From a checkpoint of a small image captioner.
Data: trained on photos of plants, animals and fungi (iNaturalist), 38949 training examples, 6.9 epochs.
Rows from block 3 of the text decoder, named by matrix and row number. Rows with one number belong to one neuron. Each number is 50 + 10 x the weight over the matrix's rms, rounded and kept within 0 to 99. All counts start at 0.
# fc1: MLP up (decoder.blocks.3.mlp.fc1.weight, 512x128), inputs 0-127
# fc2: MLP down (decoder.blocks.3.mlp.fc2.weight, 128x512, transposed), outputs 0-127
fc1.19:54 60 57 56 48 64 54 59 46 30 57 42 62 44 54 48 54 55 41 46 40 39 40 42 48 74 49 37 56 47 51 56 42 31 49 62 48 56 61 50 54 50 53 54 55 61 50 60 58 69 48 38 58 54 46 49 60 55 49 53 57 73 60 54 52 38 51 56 54 45 51 35 68 52 58 38 30 41 58 47 76 62 50 39 28 69 59 50 51 46 52 61 56 56 49 48 44 29 46 52 53 40 62 44 62 56 42 43 40 46 41 44 61 54 54 59 46 65 55 51 54 27 54 42 60 47 51 47
fc2.19:59 59 49 58 47 53 32 48 42 43 45 40 51 53 35 54 64 69 52 52 37 46 58 49 55 52 51 41 60 49 47 53 67 33 55 47 56 56 62 66 38 75 43 45 65 44 55 68 57 55 44 64 62 39 54 53 53 41 49 32 35 45 59 39 40 33 40 60 34 37 37 69 43 52 56 54 44 54 68 56 50 28 49 61 49 53 54 34 43 45 43 55 42 44 49 47 60 68 56 48 45 38 53 45 63 58 44 50 32 56 38 51 47 63 36 53 42 58 52 58 48 52 43 32 48 43 47 58
fc1.20:55 44 67 38 56 59 40 65 55 61 30 67 33 66 71 58 64 35 34 45 51 50 45 34 50 52 33 42 38 61 44 54 59 51 47 39 55 54 51 68 54 49 35 58 59 44 42 46 50 26 50 49 38 40 40 32 43 47 48 44 55 51 59 32 56 67 59 66 38 52 59 47 48 52 61 63 38 54 45 56 65 69 47 49 36 50 57 60 56 42 48 55 43 34 50 52 55 32 42 67 49 55 48 47 45 53 47 38 63 24 56 54 69 74 32 73 67 50 54 30 55 55 56 31 51 25 65 51
fc2.20:39 57 50 44 49 70 50 50 45 48 60 63 44 55 48 47 49 71 33 40 58 55 51 53 34 45 41 49 54 46 55 70 51 42 52 53 64 56 42 55 46 68 74 49 41 59 68 59 55 61 55 57 37 44 50 67 52 46 52 41 38 57 66 52 35 52 50 30 33 43 60 40 34 37 47 54 50 56 45 65 40 43 38 48 49 45 43 61 44 59 42 56 45 48 67 62 53 48 42 48 43 54 36 39 47 49 40 37 17 35 46 43 54 51 46 51 38 59 32 55 59 56 56 60 66 51 57 54
fc1.21:41 47 56 26 34 38 41 62 56 32 31 67 50 64 56 64 63 46 49 66 43 34 37 69 46 54 44 63 49 30 53 56 44 40 32 30 41 47 61 43 58 22 53 56 55 70 64 55 60 51 59 45 43 68 42 40 67 55 51 55 61 40 45 33 35 36 53 62 52 55 48 53 58 48 60 31 53 61 37 64 58 53 53 58 46 59 42 51 71 59 38 58 71 55 56 68 68 39 48 42 49 56 45 36 43 59 61 51 42 43 38 57 35 68 59 50 47 79 46 60 51 41 50 60 56 52 46 46
fc2.21:35 56 46 45 36 50 40 64 43 45 62 41 64 37 44 67 49 53 61 53 36 49 41 61 32 58 65 60 44 56 27 63 52 39 42 49 62 52 61 59 72 41 66 77 38 48 45 53 51 55 40 50 49 47 51 74 65 53 53 46 54 54 60 54 50 52 39 68 45 39 42 57 58 35 47 31 41 61 35 46 49 24 50 51 43 51 48 51 47 62 72 43 67 42 31 68 54 70 42 38 51 37 54 51 62 39 44 50 63 28 59 41 54 47 51 56 57 49 59 52 23 40 62 48 51 60 37 52
fc1.22:46 42 51 57 52 36 66 45 51 44 55 52 58 39 49 50 37 35 42 60 42 48 40 57 51 74 52 61 57 47 46 53 68 33 47 42 44 39 48 51 61 54 43 49 44 48 68 66 45 57 38 54 56 53 39 60 44 61 20 41 42 52 53 67 53 61 59 58 51 55 41 47 48 52 64 52 48 54 62 70 54 56 66 37 54 36 53 46 60 60 52 56 62 68 49 64 44 47 59 47 44 62 46 53 40 54 69 48 25 43 39 60 50 49 56 34 50 39 42 59 42 57 53 47 57 46 29 61
fc2.22:49 50 54 43 46 59 51 48 46 54 47 56 60 63 63 56 46 49 38 59 44 38 47 43 25 21 62 55 29 61 45 43 47 63 52 51 46 36 61 51 62 65 54 49 52 29 51 55 51 55 58 61 54 51 62 40 58 53 51 56 60 48 39 37 41 47 62 50 44 33 70 61 55 64 40 40 43 49 37 50 27 26 41 33 49 33 60 42 41 61 34 42 34 37 52 43 46 59 69 33 55 56 66 50 52 48 48 44 42 52 46 56 56 56 56 66 40 52 46 40 52 46 66 49 51 43 59 55
fc1.23:57 45 41 53 49 43 54 29 32 45 53 50 45 59 64 55 44 34 40 39 58 53 39 60 36 49 46 58 50 37 53 51 56 40 57 66 57 63 45 38 53 54 55 65 66 45 47 59 46 45 54 52 41 63 38 63 44 47 35 60 45 56 43 49 46 53 54 42 52 45 58 55 51 56 38 56 64 48 59 45 38 50 33 49 52 67 50 63 36 38 44 58 66 43 60 43 49 48 40 51 54 61 53 47 61 55 46 44 42 55 45 49 45 46 42 40 36 50 46 59 49 43 49 34 39 38 37 59
fc2.23:53 48 57 45 48 49 56 57 50 48 58 53 43 47 48 52 43 56 55 52 51 64 58 60 55 52 58 53 52 36 49 42 47 48 48 55 56 38 50 40 48 59 50 60 45 49 51 41 50 54 48 34 46 47 47 39 54 51 49 50 57 44 43 42 42 46 48 47 49 39 44 51 51 50 44 52 41 49 40 56 47 52 59 51 45 43 52 41 56 52 47 45 57 47 45 61 63 37 44 44 49 49 40 53 56 47 35 60 40 44 52 62 51 38 54 56 56 51 52 47 46 55 56 56 56 50 43 52
fc1.24:54 45 36 42 39 57 45 73 69 51 47 50 49 42 51 33 55 34 51 42 31 47 44 63 54 53 40 56 29 66 59 49 58 65 50 43 40 72 49 46 55 63 55 52 39 67 65 46 52 45 67 44 54 41 58 42 73 59 47 51 72 61 53 67 44 50 42 40 55 63 43 50 47 45 60 40 49 45 59 48 37 33 53 59 53 45 38 58 63 43 67 41 51 70 37 39 46 46 74 74 55 68 56 54 37 45 48 50 43 37 46 52 37 39 44 59 62 43 37 43 61 65 45 50 49 43 40 44
fc2.24:67 51 54 32 29 40 54 51 39 33 59 47 29 45 31 42 44 53 47 62 46 62 60 40 42 65 48 40 56 46 52 51 55 31 27 68 57 36 47 73 31 43 40 56 66 56 64 67 42 64 43 32 53 58 57 59 52 58 42 67 39 66 37 37 52 70 46 45 51 61 37 43 71 50 61 39 48 60 63 45 39 51 43 63 26 39 48 52 55 49 35 41 53 68 46 53 48 71 39 46 54 66 25 67 49 54 72 52 47 30 57 41 47 61 55 57 36 23 47 45 51 41 63 47 55 47 60 49
fc1.25:41 50 49 46 61 62 47 41 48 43 25 44 54 59 61 57 53 62 52 45 40 42 53 63 45 48 60 62 46 56 63 49 59 57 36 38 46 68 54 42 56 55 31 47 61 69 40 49 63 46 49 53 70 44 51 52 43 47 48 57 52 63 49 38 41 60 61 50 37 37 76 37 66 61 65 56 52 34 44 39 58 58 44 53 38 58 61 41 60 34 52 46 50 41 55 46 45 41 50 53 47 59 40 49 53 34 61 40 44 68 58 37 40 50 42 54 29 59 56 47 38 46 48 50 45 41 50 39
fc2.25:59 46 51 55 58 48 57 50 45 38 49 60 43 60 42 54 52 55 43 63 56 45 66 45 45 59 45 60 44 50 62 50 52 40 38 56 46 59 56 48 45 48 26 50 57 48 44 50 34 38 48 54 44 46 39 44 65 49 41 48 44 56 51 46 37 57 46 42 47 42 43 46 46 53 35 50 38 54 58 67 58 42 37 48 52 42 39 54 49 42 46 60 43 48 55 54 47 43 53 52 48 43 51 53 46 36 62 59 51 51 59 46 57 60 37 56 60 58 48 47 44 40 46 56 48 57 43 55
fc1.26:34 49 50 66 56 57 35 30 55 54 53 46 69 40 36 57 48 44 55 66 49 39 45 40 50 59 38 58 69 37 43 53 49 56 44 48 50 40 54 46 55 56 63 60 47 56 51 44 64 65 45 58 59 56 47 43 53 55 41 42 37 34 41 51 49 50 61 52 34 64 54 50 49 48 48 56 60 57 63 52 50 68 51 47 44 48 51 38 67 34 51 63 43 56 53 44 43 41 63 46 62 50 39 63 65 21 41 49 58 59 68 49 52 50 60 52 51 70 44 54 54 41 68 53 66 51 32 39
fc2.26:46 43 46 56 40 47 39 45 56 62 58 55 48 60 44 57 41 49 39 49 50 57 58 48 39 57 64 57 40 52 34 56 50 40 41 71 50 38 46 58 53 34 31 59 49 38 50 62 55 50 43 52 49 58 48 48 47 50 45 46 58 56 60 55 61 40 52 37 52 37 57 53 54 49 48 47 35 57 46 49 52 56 36 45 52 51 47 46 32 55 47 53 56 26 56 46 46 47 30 59 63 55 63 50 50 52 62 44 51 45 41 52 56 61 46 35 50 44 57 47 56 46 52 74 56 41 52 66
fc1.27:62 63 67 54 53 49 56 49 64 34 41 41 44 52 41 65 54 52 43 53 55 36 42 56 53 57 51 52 50 61 58 40 64 62 63 53 41 45 58 62 53 42 53 52 38 39 49 36 37 57 48 62 49 50 48 40 34 55 57 43 58 49 52 65 52 58 52 55 62 48 51 54 48 57 46 48 43 50 36 53 51 51 49 52 52 52 61 62 59 41 64 55 52 62 47 51 38 52 28 76 54 56 37 32 41 51 55 42 54 55 65 42 44 60 70 38 42 57 46 56 47 26 39 51 63 66 52 44
fc2.27:58 55 50 29 38 64 58 48 55 40 60 64 51 23 54 46 56 57 60 35 35 54 48 58 52 54 28 51 49 62 51 36 47 50 49 68 55 55 38 58 61 40 53 39 61 47 52 52 38 67 69 45 48 53 64 48 42 43 60 67 53 52 43 47 62 48 23 52 50 59 51 61 50 48 54 52 56 62 53 43 58 59 52 34 62 50 52 56 56 48 55 55 59 61 46 27 59 50 39 43 43 62 55 37 55 45 41 46 59 44 60 36 55 59 42 53 45 39 54 52 50 38 42 46 46 45 59 37
fc1.28:62 42 44 63 42 60 53 41 63 52 42 44 36 45 58 72 59 46 42 68 59 35 50 55 41 42 47 36 69 34 44 56 51 55 33 47 61 56 46 61 60 54 71 55 42 43 66 41 56 39 42 36 51 70 38 51 43 62 50 40 34 74 61 60 47 31 45 53 42 45 55 69 65 38 53 52 67 43 48 50 29 66 52 60 36 48 46 58 54 56 31 70 47 62 67 45 46 48 61 51 49 39 52 63 72 50 46 46 47 58 57 40 50 52 53 48 53 42 45 36 42 40 37 55 54 56 52 38
fc2.28:53 55 51 44 38 58 29 38 62 44 47 50 44 47 48 72 48 57 44 60 47 55 51 57 27 43 62 46 50 63 38 41 57 63 28 57 38 42 46 62 35 39 40 56 33 35 29 37 62 48 60 58 39 44 56 56 48 48 64 62 52 46 47 37 43 58 36 37 52 39 32 34 40 43 51 39 49 42 69 41 59 62 36 49 65 41 47 47 50 49 60 45 46 53 44 64 74 64 69 69 40 53 41 54 44 40 42 71 45 54 32 34 41 45 43 47 51 53 42 49 52 47 41 54 45 48 23 48
fc1.29:43 28 38 69 42 47 39 38 49 45 45 49 68 45 59 53 43 36 55 48 45 49 56 38 38 66 46 65 46 58 38 37 46 36 34 42 43 61 46 46 59 65 48 57 45 73 58 38 35 56 63 55 39 56 53 60 42 51 55 57 60 41 60 30 68 57 68 46 67 40 45 54 50 63 47 48 52 49 46 65 57 58 57 50 27 61 44 61 59 48 50 65 44 43 64 50 41 41 56 39 51 53 51 45 34 56 56 53 56 36 28 63 65 24 39 62 49 75 33 39 43 58 54 53 28 39 65 46
fc2.29:36 54 54 49 30 57 36 45 39 22 44 52 54 49 44 65 67 59 72 54 60 55 63 54 37 61 51 48 56 43 50 35 46 49 45 57 66 47 71 67 25 53 33 51 64 41 57 43 50 67 50 51 59 38 41 44 48 48 50 29 60 49 34 23 69 64 48 63 53 48 63 54 42 55 68 48 50 43 38 25 71 44 71 60 51 53 58 41 74 52 68 33 60 38 27 52 33 57 50 47 53 38 29 45 36 72 58 41 69 53 33 66 59 45 58 51 71 53 64 70 45 59 37 62 26 45 44 46
fc1.30:42 51 45 63 45 61 42 44 60 61 46 43 53 69 49 46 53 49 48 59 57 31 52 52 35 36 68 52 60 63 42 67 42 54 27 32 52 49 43 57 60 44 58 67 34 39 28 49 40 55 60 42 59 60 49 72 54 31 48 35 39 58 53 64 32 39 54 50 44 22 42 32 51 60 59 44 27 62 60 53 49 34 38 60 48 38 33 49 56 32 36 49 55 49 29 64 59 51 25 55 58 72 46 48 29 42 59 49 51 53 40 46 54 37 58 61 55 67 40 63 56 34 40 40 51 40 58 53
fc2.30:51 62 54 47 47 51 47 46 57 63 39 38 45 44 45 30 40 41 72 66 62 52 51 32 77 52 37 55 51 41 25 70 37 63 54 40 56 50 69 51 52 68 54 55 37 60 53 55 51 39 62 57 30 46 53 65 57 38 52 42 48 53 64 58 39 53 73 41 41 30 52 51 35 67 30 55 58 39 37 47 42 37 49 54 36 22 50 42 31 48 43 66 58 49 47 40 38 44 50 54 47 42 33 62 56 68 68 51 60 62 37 61 65 47 38 50 70 47 76 52 47 35 48 43 57 49 27 50
fc1.31:50 58 40 59 47 53 52 65 48 48 69 64 67 51 58 38 62 47 51 54 46 51 43 45 46 50 47 49 67 38 65 64 62 41 63 44 55 49 37 63 58 44 41 61 44 48 56 36 54 52 51 66 43 60 33 60 61 54 57 49 46 56 43 57 40 74 43 26 56 36 43 50 43 48 52 42 67 52 53 52 28 52 44 45 65 43 73 60 65 45 68 64 60 62 42 43 53 59 32 60 57 55 35 59 53 50 46 31 52 44 44 46 55 53 72 51 53 48 61 64 50 65 44 50 41 69 67 30
fc2.31:52 54 57 56 38 57 43 53 36 29 60 48 57 58 43 60 51 47 47 65 46 49 63 41 50 48 58 59 52 55 54 50 59 56 58 53 34 41 43 50 35 36 39 41 25 38 39 48 52 57 59 63 59 40 53 43 42 76 50 38 51 45 62 42 50 41 63 57 61 41 52 49 41 63 70 63 66 59 47 48 40 49 63 61 59 40 58 44 55 64 50 49 55 55 55 38 43 53 44 45 34 48 41 44 54 69 44 47 70 58 60 42 54 51 56 49 52 47 60 43 70 66 44 39 43 61 53 37
fc1.32:57 36 54 60 43 48 66 53 53 65 64 50 32 65 47 61 46 54 37 40 47 52 46 52 45 69 55 44 43 53 53 42 42 66 52 50 31 57 62 61 71 71 65 58 49 44 53 46 46 47 58 69 52 45 54 67 42 43 23 53 45 61 52 63 35 49 34 36 51 44 57 52 50 65 50 60 58 60 62 56 61 59 60 59 32 35 37 34 55 35 51 66 60 52 41 52 46 57 46 32 61 62 72 60 40 66 68 61 49 67 56 43 45 51 47 70 57 43 40 49 59 41 45 59 65 64 57 44
fc2.32:73 60 49 56 65 61 55 35 45 66 54 51 28 48 51 54 47 50 70 54 57 52 40 62 76 54 42 46 66 36 34 48 21 46 60 61 45 50 46 43 50 54 51 59 55 61 67 38 47 48 42 59 62 47 53 55 39 62 44 46 66 67 52 55 43 44 59 56 56 35 50 46 33 57 48 47 40 38 42 45 24 46 32 67 48 56 48 31 45 38 34 57 48 59 57 49 52 39 43 41 31 30 51 55 52 43 45 40 59 39 39 47 68 61 33 54 42 54 40 48 56 49 24 47 52 68 37 59
fc1.33:33 49 53 68 42 67 45 61 54 50 43 56 44 40 45 58 62 45 53 72 69 43 52 33 54 30 69 50 61 51 47 39 22 60 69 23 36 63 54 40 44 47 36 54 54 49 39 57 28 30 67 59 35 63 65 45 45 54 51 47 56 40 64 49 52 69 53 53 44 49 33 56 74 43 35 41 53 47 51 47 52 67 60 51 51 45 60 41 48 38 58 66 52 69 56 57 60 42 40 55 55 54 69 45 42 60 51 46 45 62 48 33 52 59 65 38 37 56 35 58 38 38 45 57 51 56 42 30
fc2.33:62 48 46 45 54 49 39 37 43 62 59 57 61 45 66 75 47 53 50 39 45 57 52 69 71 44 53 49 59 75 52 59 65 54 55 53 80 41 45 37 43 55 59 29 52 64 33 40 46 54 53 35 58 59 52 35 66 48 62 57 34 69 51 46 58 44 51 38 41 47 48 70 52 44 46 50 41 57 53 43 65 61 39 67 55 41 28 40 50 42 25 40 66 34 53 45 51 47 46 59 61 64 17 40 38 34 36 48 64 44 46 64 34 44 63 67 48 56 66 37 46 67 35 39 54 53 32 48
fc1.34:58 42 38 57 49 62 39 42 68 51 56 36 50 63 45 48 53 56 56 60 51 31 56 65 43 60 61 58 34 39 42 44 41 68 56 72 58 63 54 63 57 67 41 35 42 37 73 44 41 35 43 36 54 53 41 47 44 44 29 63 66 46 50 48 63 49 59 58 60 34 39 63 49 62 54 47 46 57 74 60 44 61 43 51 29 58 21 41 53 61 72 43 49 70 47 57 49 57 60 49 50 65 67 55 45 63 53 31 42 43 59 50 41 51 36 49 57 52 52 35 62 39 27 42 65 61 46 42
fc2.34:50 71 47 53 27 54 47 45 53 40 38 41 40 64 53 46 46 63 54 56 43 42 48 67 54 53 45 34 53 73 30 53 49 38 47 58 50 46 69 66 44 41 56 40 50 32 62 30 67 40 30 62 52 35 66 53 57 46 25 55 47 57 46 36 37 63 53 30 71 42 30 43 50 62 50 47 47 45 27 51 34 54 25 46 49 56 34 35 45 51 55 43 36 60 46 43 62 62 43 54 69 72 37 53 54 59 60 38 59 65 58 36 67 49 21 36 54 54 57 49 52 50 51 49 63 32 68 41
fc1.35:43 48 50 39 42 70 59 43 61 33 59 38 65 70 43 52 44 34 60 40 46 46 47 40 48 50 60 44 56 50 56 44 51 49 52 62 36 43 67 32 53 54 43 46 63 54 32 63 47 60 47 45 32 58 58 59 40 43 50 66 69 57 51 49 60 50 66 51 47 52 48 41 39 48 63 49 65 42 43 49 45 65 48 32 59 45 52 66 52 41 79 53 55 63 44 54 60 64 43 63 60 56 37 39 54 47 48 47 52 53 69 52 62 46 36 36 51 51 66 41 53 52 49 31 46 55 60 47
fc2.35:65 46 55 68 52 45 35 56 57 43 52 29 57 53 41 52 56 51 56 52 50 59 54 56 54 60 62 47 50 34 41 31 73 55 42 59 53 25 43 59 52 34 48 56 66 51 49 52 52 40 75 38 58 46 58 66 66 48 65 33 39 40 55 52 38 61 61 75 62 60 30 37 57 46 50 53 53 37 52 47 42 37 52 64 43 50 45 57 57 41 83 63 46 49 54 57 32 35 49 45 49 49 52 61 62 65 48 61 40 61 45 53 43 37 52 58 44 57 47 58 42 41 55 45 66 55 37 43
fc1.36:31 50 42 39 46 52 52 45 60 52 49 61 64 52 49 41 57 56 57 46 57 54 21 45 51 45 61 43 55 37 56 49 45 51 38 57 49 49 54 66 55 71 37 59 41 46 42 58 48 58 45 53 47 47 47 56 48 60 71 45 53 59 68 37 47 38 45 41 49 57 63 54 50 67 74 54 41 38 44 41 67 50 51 51 59 51 54 44 53 36 50 54 55 67 45 52 43 47 43 50 66 53 49 52 53 46 52 38 43 52 32 42 54 67 41 62 54 27 51 56 48 39 63 41 67 57 44 43
fc2.36:57 47 57 48 58 45 71 61 50 45 64 60 69 56 38 70 46 51 54 48 57 50 35 45 54 68 52 51 54 46 53 63 52 45 51 37 39 50 43 61 39 41 42 46 38 57 49 50 46 55 51 64 62 29 52 44 36 57 50 30 36 50 49 32 41 61 57 35 57 60 45 50 56 69 48 54 44 41 58 29 38 38 47 55 43 50 43 46 45 66 43 57 51 75 36 45 29 53 48 52 60 52 47 61 55 36 64 49 55 71 51 49 40 52 44 51 53 47 50 36 33 55 45 49 44 63 50 66
fc1.37:47 57 54 67 48 56 54 52 65 29 52 57 42 50 44 27 72 18 38 18 45 62 48 64 50 48 46 40 34 50 56 60 47 54 41 40 39 44 43 43 61 46 50 58 47 58 43 47 40 59 63 48 46 55 50 53 60 34 47 79 56 44 26 37 48 61 34 45 60 78 46 53 63 43 48 49 53 38 63 63 45 63 50 33 47 50 30 43 29 47 32 50 38 59 55 42 51 32 58 41 56 55 73 49 71 34 56 56 44 43 40 26 31 46 48 49 47 48 66 33 46 60 47 46 70 66 45 47
fc2.37:50 52 42 29 53 46 44 43 40 33 31 39 40 63 56 45 60 42 48 57 48 48 48 33 42 45 58 38 42 56 50 44 55 37 42 41 70 62 61 58 50 74 55 54 64 38 46 49 46 35 60 56 58 47 44 49 59 47 75 48 52 54 26 49 42 52 53 42 37 54 41 58 62 59 34 52 35 57 45 39 63 47 54 43 48 46 45 48 38 35 42 51 34 62 63 33 51 65 59 37 32 59 35 70 32 57 76 56 49 47 47 39 46 57 61 50 70 67 61 68 52 44 50 56 59 62 67 48
fc1.38:28 39 50 63 29 58 47 62 52 48 49 74 74 75 42 46 51 52 48 60 45 36 65 42 55 38 48 56 48 53 61 57 60 48 50 41 51 67 58 43 54 50 55 58 49 38 64 49 54 65 38 62 42 32 68 62 43 45 42 61 38 26 52 53 55 59 54 46 63 42 56 51 65 44 49 33 49 56 42 44 40 39 65 67 57 67 51 51 48 44 41 53 42 60 42 44 53 30 52 62 52 44 47 38 48 72 52 59 57 47 46 54 52 58 58 37 48 48 64 61 29 45 60 60 63 44 56 66
fc2.38:48 50 47 35 49 52 51 51 48 60 49 46 37 41 48 40 45 36 33 30 51 39 53 44 40 48 59 46 34 45 51 54 50 52 54 60 65 52 51 57 42 41 64 44 50 47 45 48 48 45 38 67 66 52 47 49 65 44 67 35 38 56 59 73 64 47 53 56 56 60 55 43 61 59 36 63 57 58 46 54 63 42 45 36 42 45 60 57 58 57 47 73 46 51 49 42 44 56 48 56 65 43 57 52 64 46 56 58 44 44 46 58 44 40 41 45 49 48 38 71 53 46 70 39 54 38 62 43
fc1.39:53 62 38 42 65 55 47 41 52 50 41 65 33 64 60 47 41 62 55 33 48 51 52 81 50 60 53 46 54 40 54 46 63 61 45 36 50 65 42 42 36 49 48 59 36 44 38 52 38 46 54 51 59 39 47 53 68 38 31 40 43 52 34 36 40 32 50 63 48 40 31 73 56 35 63 43 59 40 49 81 50 67 69 60 37 60 25 43 52 44 43 68 54 55 41 34 58 49 59 42 57 34 49 41 46 36 61 28 24 29 43 44 64 39 36 54 54 52 57 56 37 64 42 51 35 42 60 48
fc2.39:44 53 50 43 56 32 62 41 53 43 35 38 29 39 39 46 39 28 62 41 48 44 62 83 55 47 75 46 56 48 49 64 59 48 43 40 44 35 50 50 54 37 61 50 42 51 23 33 35 69 64 21 45 40 63 55 53 50 28 63 45 51 44 64 46 62 55 41 47 29 45 46 73 40 56 30 53 50 33 51 56 63 61 58 54 47 46 39 15 53 59 61 57 57 46 43 42 42 46 20 48 34 49 41 71 40 49 46 48 46 42 45 56 29 35 64 47 65 63 33 36 41 36 58 33 68 53 66
fc1.40:59 60 39 51 44 62 49 53 65 47 44 54 49 56 41 52 53 54 58 52 63 52 55 67 35 41 35 75 54 55 44 60 52 34 65 42 58 50 66 49 57 63 50 63 40 61 59 31 73 37 48 51 49 30 46 57 40 43 50 61 48 58 55 48 48 33 39 61 54 63 38 46 45 36 53 59 35 53 40 55 53 48 63 61 57 41 38 52 47 57 49 51 60 56 35 68 41 30 41 66 51 56 42 46 39 28 46 57 35 62 68 50 49 50 53 53 45 47 38 46 50 58 49 55 70 65 67 58
fc2.40:56 45 65 47 56 54 63 44 38 48 45 55 39 42 42 51 54 44 52 57 47 43 40 57 46 63 44 53 57 62 62 45 54 44 54 49 54 43 48 45 44 44 47 56 48 64 52 62 52 40 52 45 36 48 57 67 50 48 49 44 46 46 45 47 70 53 50 35 65 44 44 39 57 55 40 48 52 49 39 52 47 41 62 54 59 47 59 36 55 60 36 50 62 55 35 52 45 61 54 34 45 58 65 34 46 49 49 38 41 53 50 59 53 40 55 59 49 30 73 64 57 59 38 61 34 42 50 30
fc1.41:49 49 40 71 54 55 51 52 48 43 40 43 60 40 50 38 48 42 44 47 61 52 39 62 43 58 60 39 27 35 52 63 53 66 46 40 47 46 64 50 68 57 43 50 33 50 47 53 59 41 43 44 65 59 50 73 43 47 37 42 41 65 33 58 51 59 48 38 53 41 50 57 57 64 65 56 50 44 37 71 53 51 50 42 59 46 54 41 60 61 55 52 73 63 34 68 54 58 50 59 40 65 53 54 51 70 66 49 38 43 50 48 36 67 68 36 32 39 40 54 52 47 36 61 50 62 40 61
fc2.41:46 49 59 57 59 59 62 47 29 51 49 74 72 55 43 51 43 71 49 64 54 46 34 59 39 34 52 40 37 41 56 41 44 40 54 45 63 32 77 51 67 66 43 50 48 38 50 72 60 56 33 41 61 48 66 67 57 34 65 30 39 57 55 20 51 55 42 55 43 30 35 48 55 57 60 42 31 39 41 46 32 42 47 53 34 27 65 47 45 40 61 27 57 39 50 52 65 52 58 23 40 59 59 57 55 40 58 47 43 58 44 51 32 60 55 49 35 37 83 60 49 53 56 46 38 58 58 55
fc1.42:62 58 46 66 72 58 58 54 57 46 36 55 57 53 52 54 63 32 37 45 60 63 41 57 59 68 52 46 43 58 66 50 45 53 65 53 61 52 45 61 36 60 41 52 44 56 41 57 65 38 44 58 45 59 53 48 47 51 56 47 44 44 66 41 47 68 36 59 56 36 34 53 73 53 54 45 62 42 35 44 46 41 68 50 38 58 53 39 65 53 55 37 48 62 52 55 66 43 56 50 47 41 56 61 44 37 34 32 41 59 42 58 65 55 50 39 43 53 37 56 47 29 38 65 47 47 39 30
fc2.42:51 59 44 67 63 69 73 44 58 59 38 64 58 65 61 55 52 53 49 45 44 60 42 46 52 42 43 42 56 56 52 34 53 38 50 18 62 52 48 64 59 54 40 52 43 54 50 44 54 68 40 51 44 57 50 24 62 70 58 52 38 65 39 34 46 60 46 56 51 29 38 49 50 55 59 58 56 56 47 51 62 59 37 73 53 50 74 53 53 55 47 37 64 34 57 52 53 55 27 52 43 66 50 64 51 45 53 48 50 37 52 63 42 48 62 50 35 56 67 39 41 55 54 36 47 50 47 49
fc1.43:34 58 60 51 52 57 35 49 53 56 48 58 43 52 54 59 45 59 59 52 41 36 37 43 68 51 47 61 44 35 78 65 55 36 41 44 50 49 62 56 49 48 52 34 51 40 41 50 59 55 50 70 40 41 64 57 48 52 66 60 73 53 49 66 45 50 59 35 32 55 68 46 62 59 36 56 47 50 49 46 33 41 50 56 42 44 50 39 59 45 37 67 47 69 44 43 52 33 43 49 59 54 56 62 50 62 57 63 51 38 58 41 67 55 31 57 58 62 63 58 66 55 50 51 40 66 50 50
fc2.43:54 45 44 73 65 52 39 50 40 66 53 36 37 61 30 58 57 64 49 54 57 48 50 49 57 52 46 40 41 33 49 42 53 41 33 50 56 39 44 49 60 43 27 61 42 43 45 50 46 40 37 52 51 63 53 59 43 36 61 41 52 48 47 67 74 45 48 57 35 54 52 52 45 57 39 60 56 47 71 57 51 52 46 65 44 58 67 61 40 45 37 59 55 39 45 34 60 65 68 54 55 45 37 50 65 65 52 37 49 57 52 50 43 53 41 48 43 43 51 65 50 39 47 33 50 55 52 39
fc1.44:36 52 58 64 59 61 49 47 55 51 55 58 58 66 45 45 68 45 41 15 63 47 57 62 50 49 50 34 43 58 40 56 48 44 61 47 62 60 50 60 45 58 50 56 44 44 54 33 57 57 51 54 62 46 58 59 46 50 56 60 35 43 42 42 57 34 57 45 24 36 51 39 57 52 48 46 52 47 37 54 52 54 55 35 54 69 41 40 46 51 39 59 56 54 71 46 43 44 51 42 47 42 62 51 54 36 49 52 50 47 62 57 58 55 46 58 47 45 37 56 47 55 40 38 48 41 67 47
fc2.44:39 49 57 47 60 54 68 44 33 64 52 36 45 68 48 51 41 40 75 51 46 50 46 56 32 62 45 40 40 65 47 47 48 64 50 58 39 55 45 54 35 38 51 61 33 50 46 60 52 52 60 49 28 63 65 64 64 50 66 30 35 51 49 77 56 57 43 55 40 60 39 64 50 59 45 54 57 52 52 73 64 38 44 62 57 51 45 58 33 72 53 51 59 51 51 43 64 58 52 31 49 52 65 28 53 45 34 48 60 33 47 53 33 48 48 54 74 60 53 35 58 58 38 52 43 32 33 38
fc1.45:40 34 39 44 46 65 61 50 65 47 39 59 56 74 49 49 45 42 60 42 60 51 52 29 45 40 42 32 65 63 47 58 71 49 53 72 48 34 55 55 38 55 43 55 54 46 65 55 48 60 46 47 58 58 41 54 50 46 33 42 36 58 50 58 56 45 59 58 42 68 60 46 69 42 58 49 59 46 59 37 50 47 63 43 55 52 42 69 54 45 55 43 54 60 54 44 55 68 47 44 39 49 45 46 51 50 49 24 36 43 61 51 56 41 63 32 48 41 61 62 54 59 59 53 44 48 60 38
fc2.45:52 53 48 42 48 49 49 41 50 60 40 53 62 65 58 47 40 40 55 53 56 80 50 59 46 46 35 45 48 60 40 51 62 56 68 52 50 41 40 44 46 49 69 59 49 54 37 44 57 48 53 69 49 65 36 62 47 46 55 53 65 44 50 40 70 42 45 60 62 62 49 61 58 63 35 66 48 45 64 28 55 46 52 60 45 57 55 47 36 55 45 31 42 58 45 49 34 39 69 49 45 47 37 49 51 38 45 56 49 38 44 52 72 47 52 67 51 44 59 47 51 42 61 50 56 73 37 45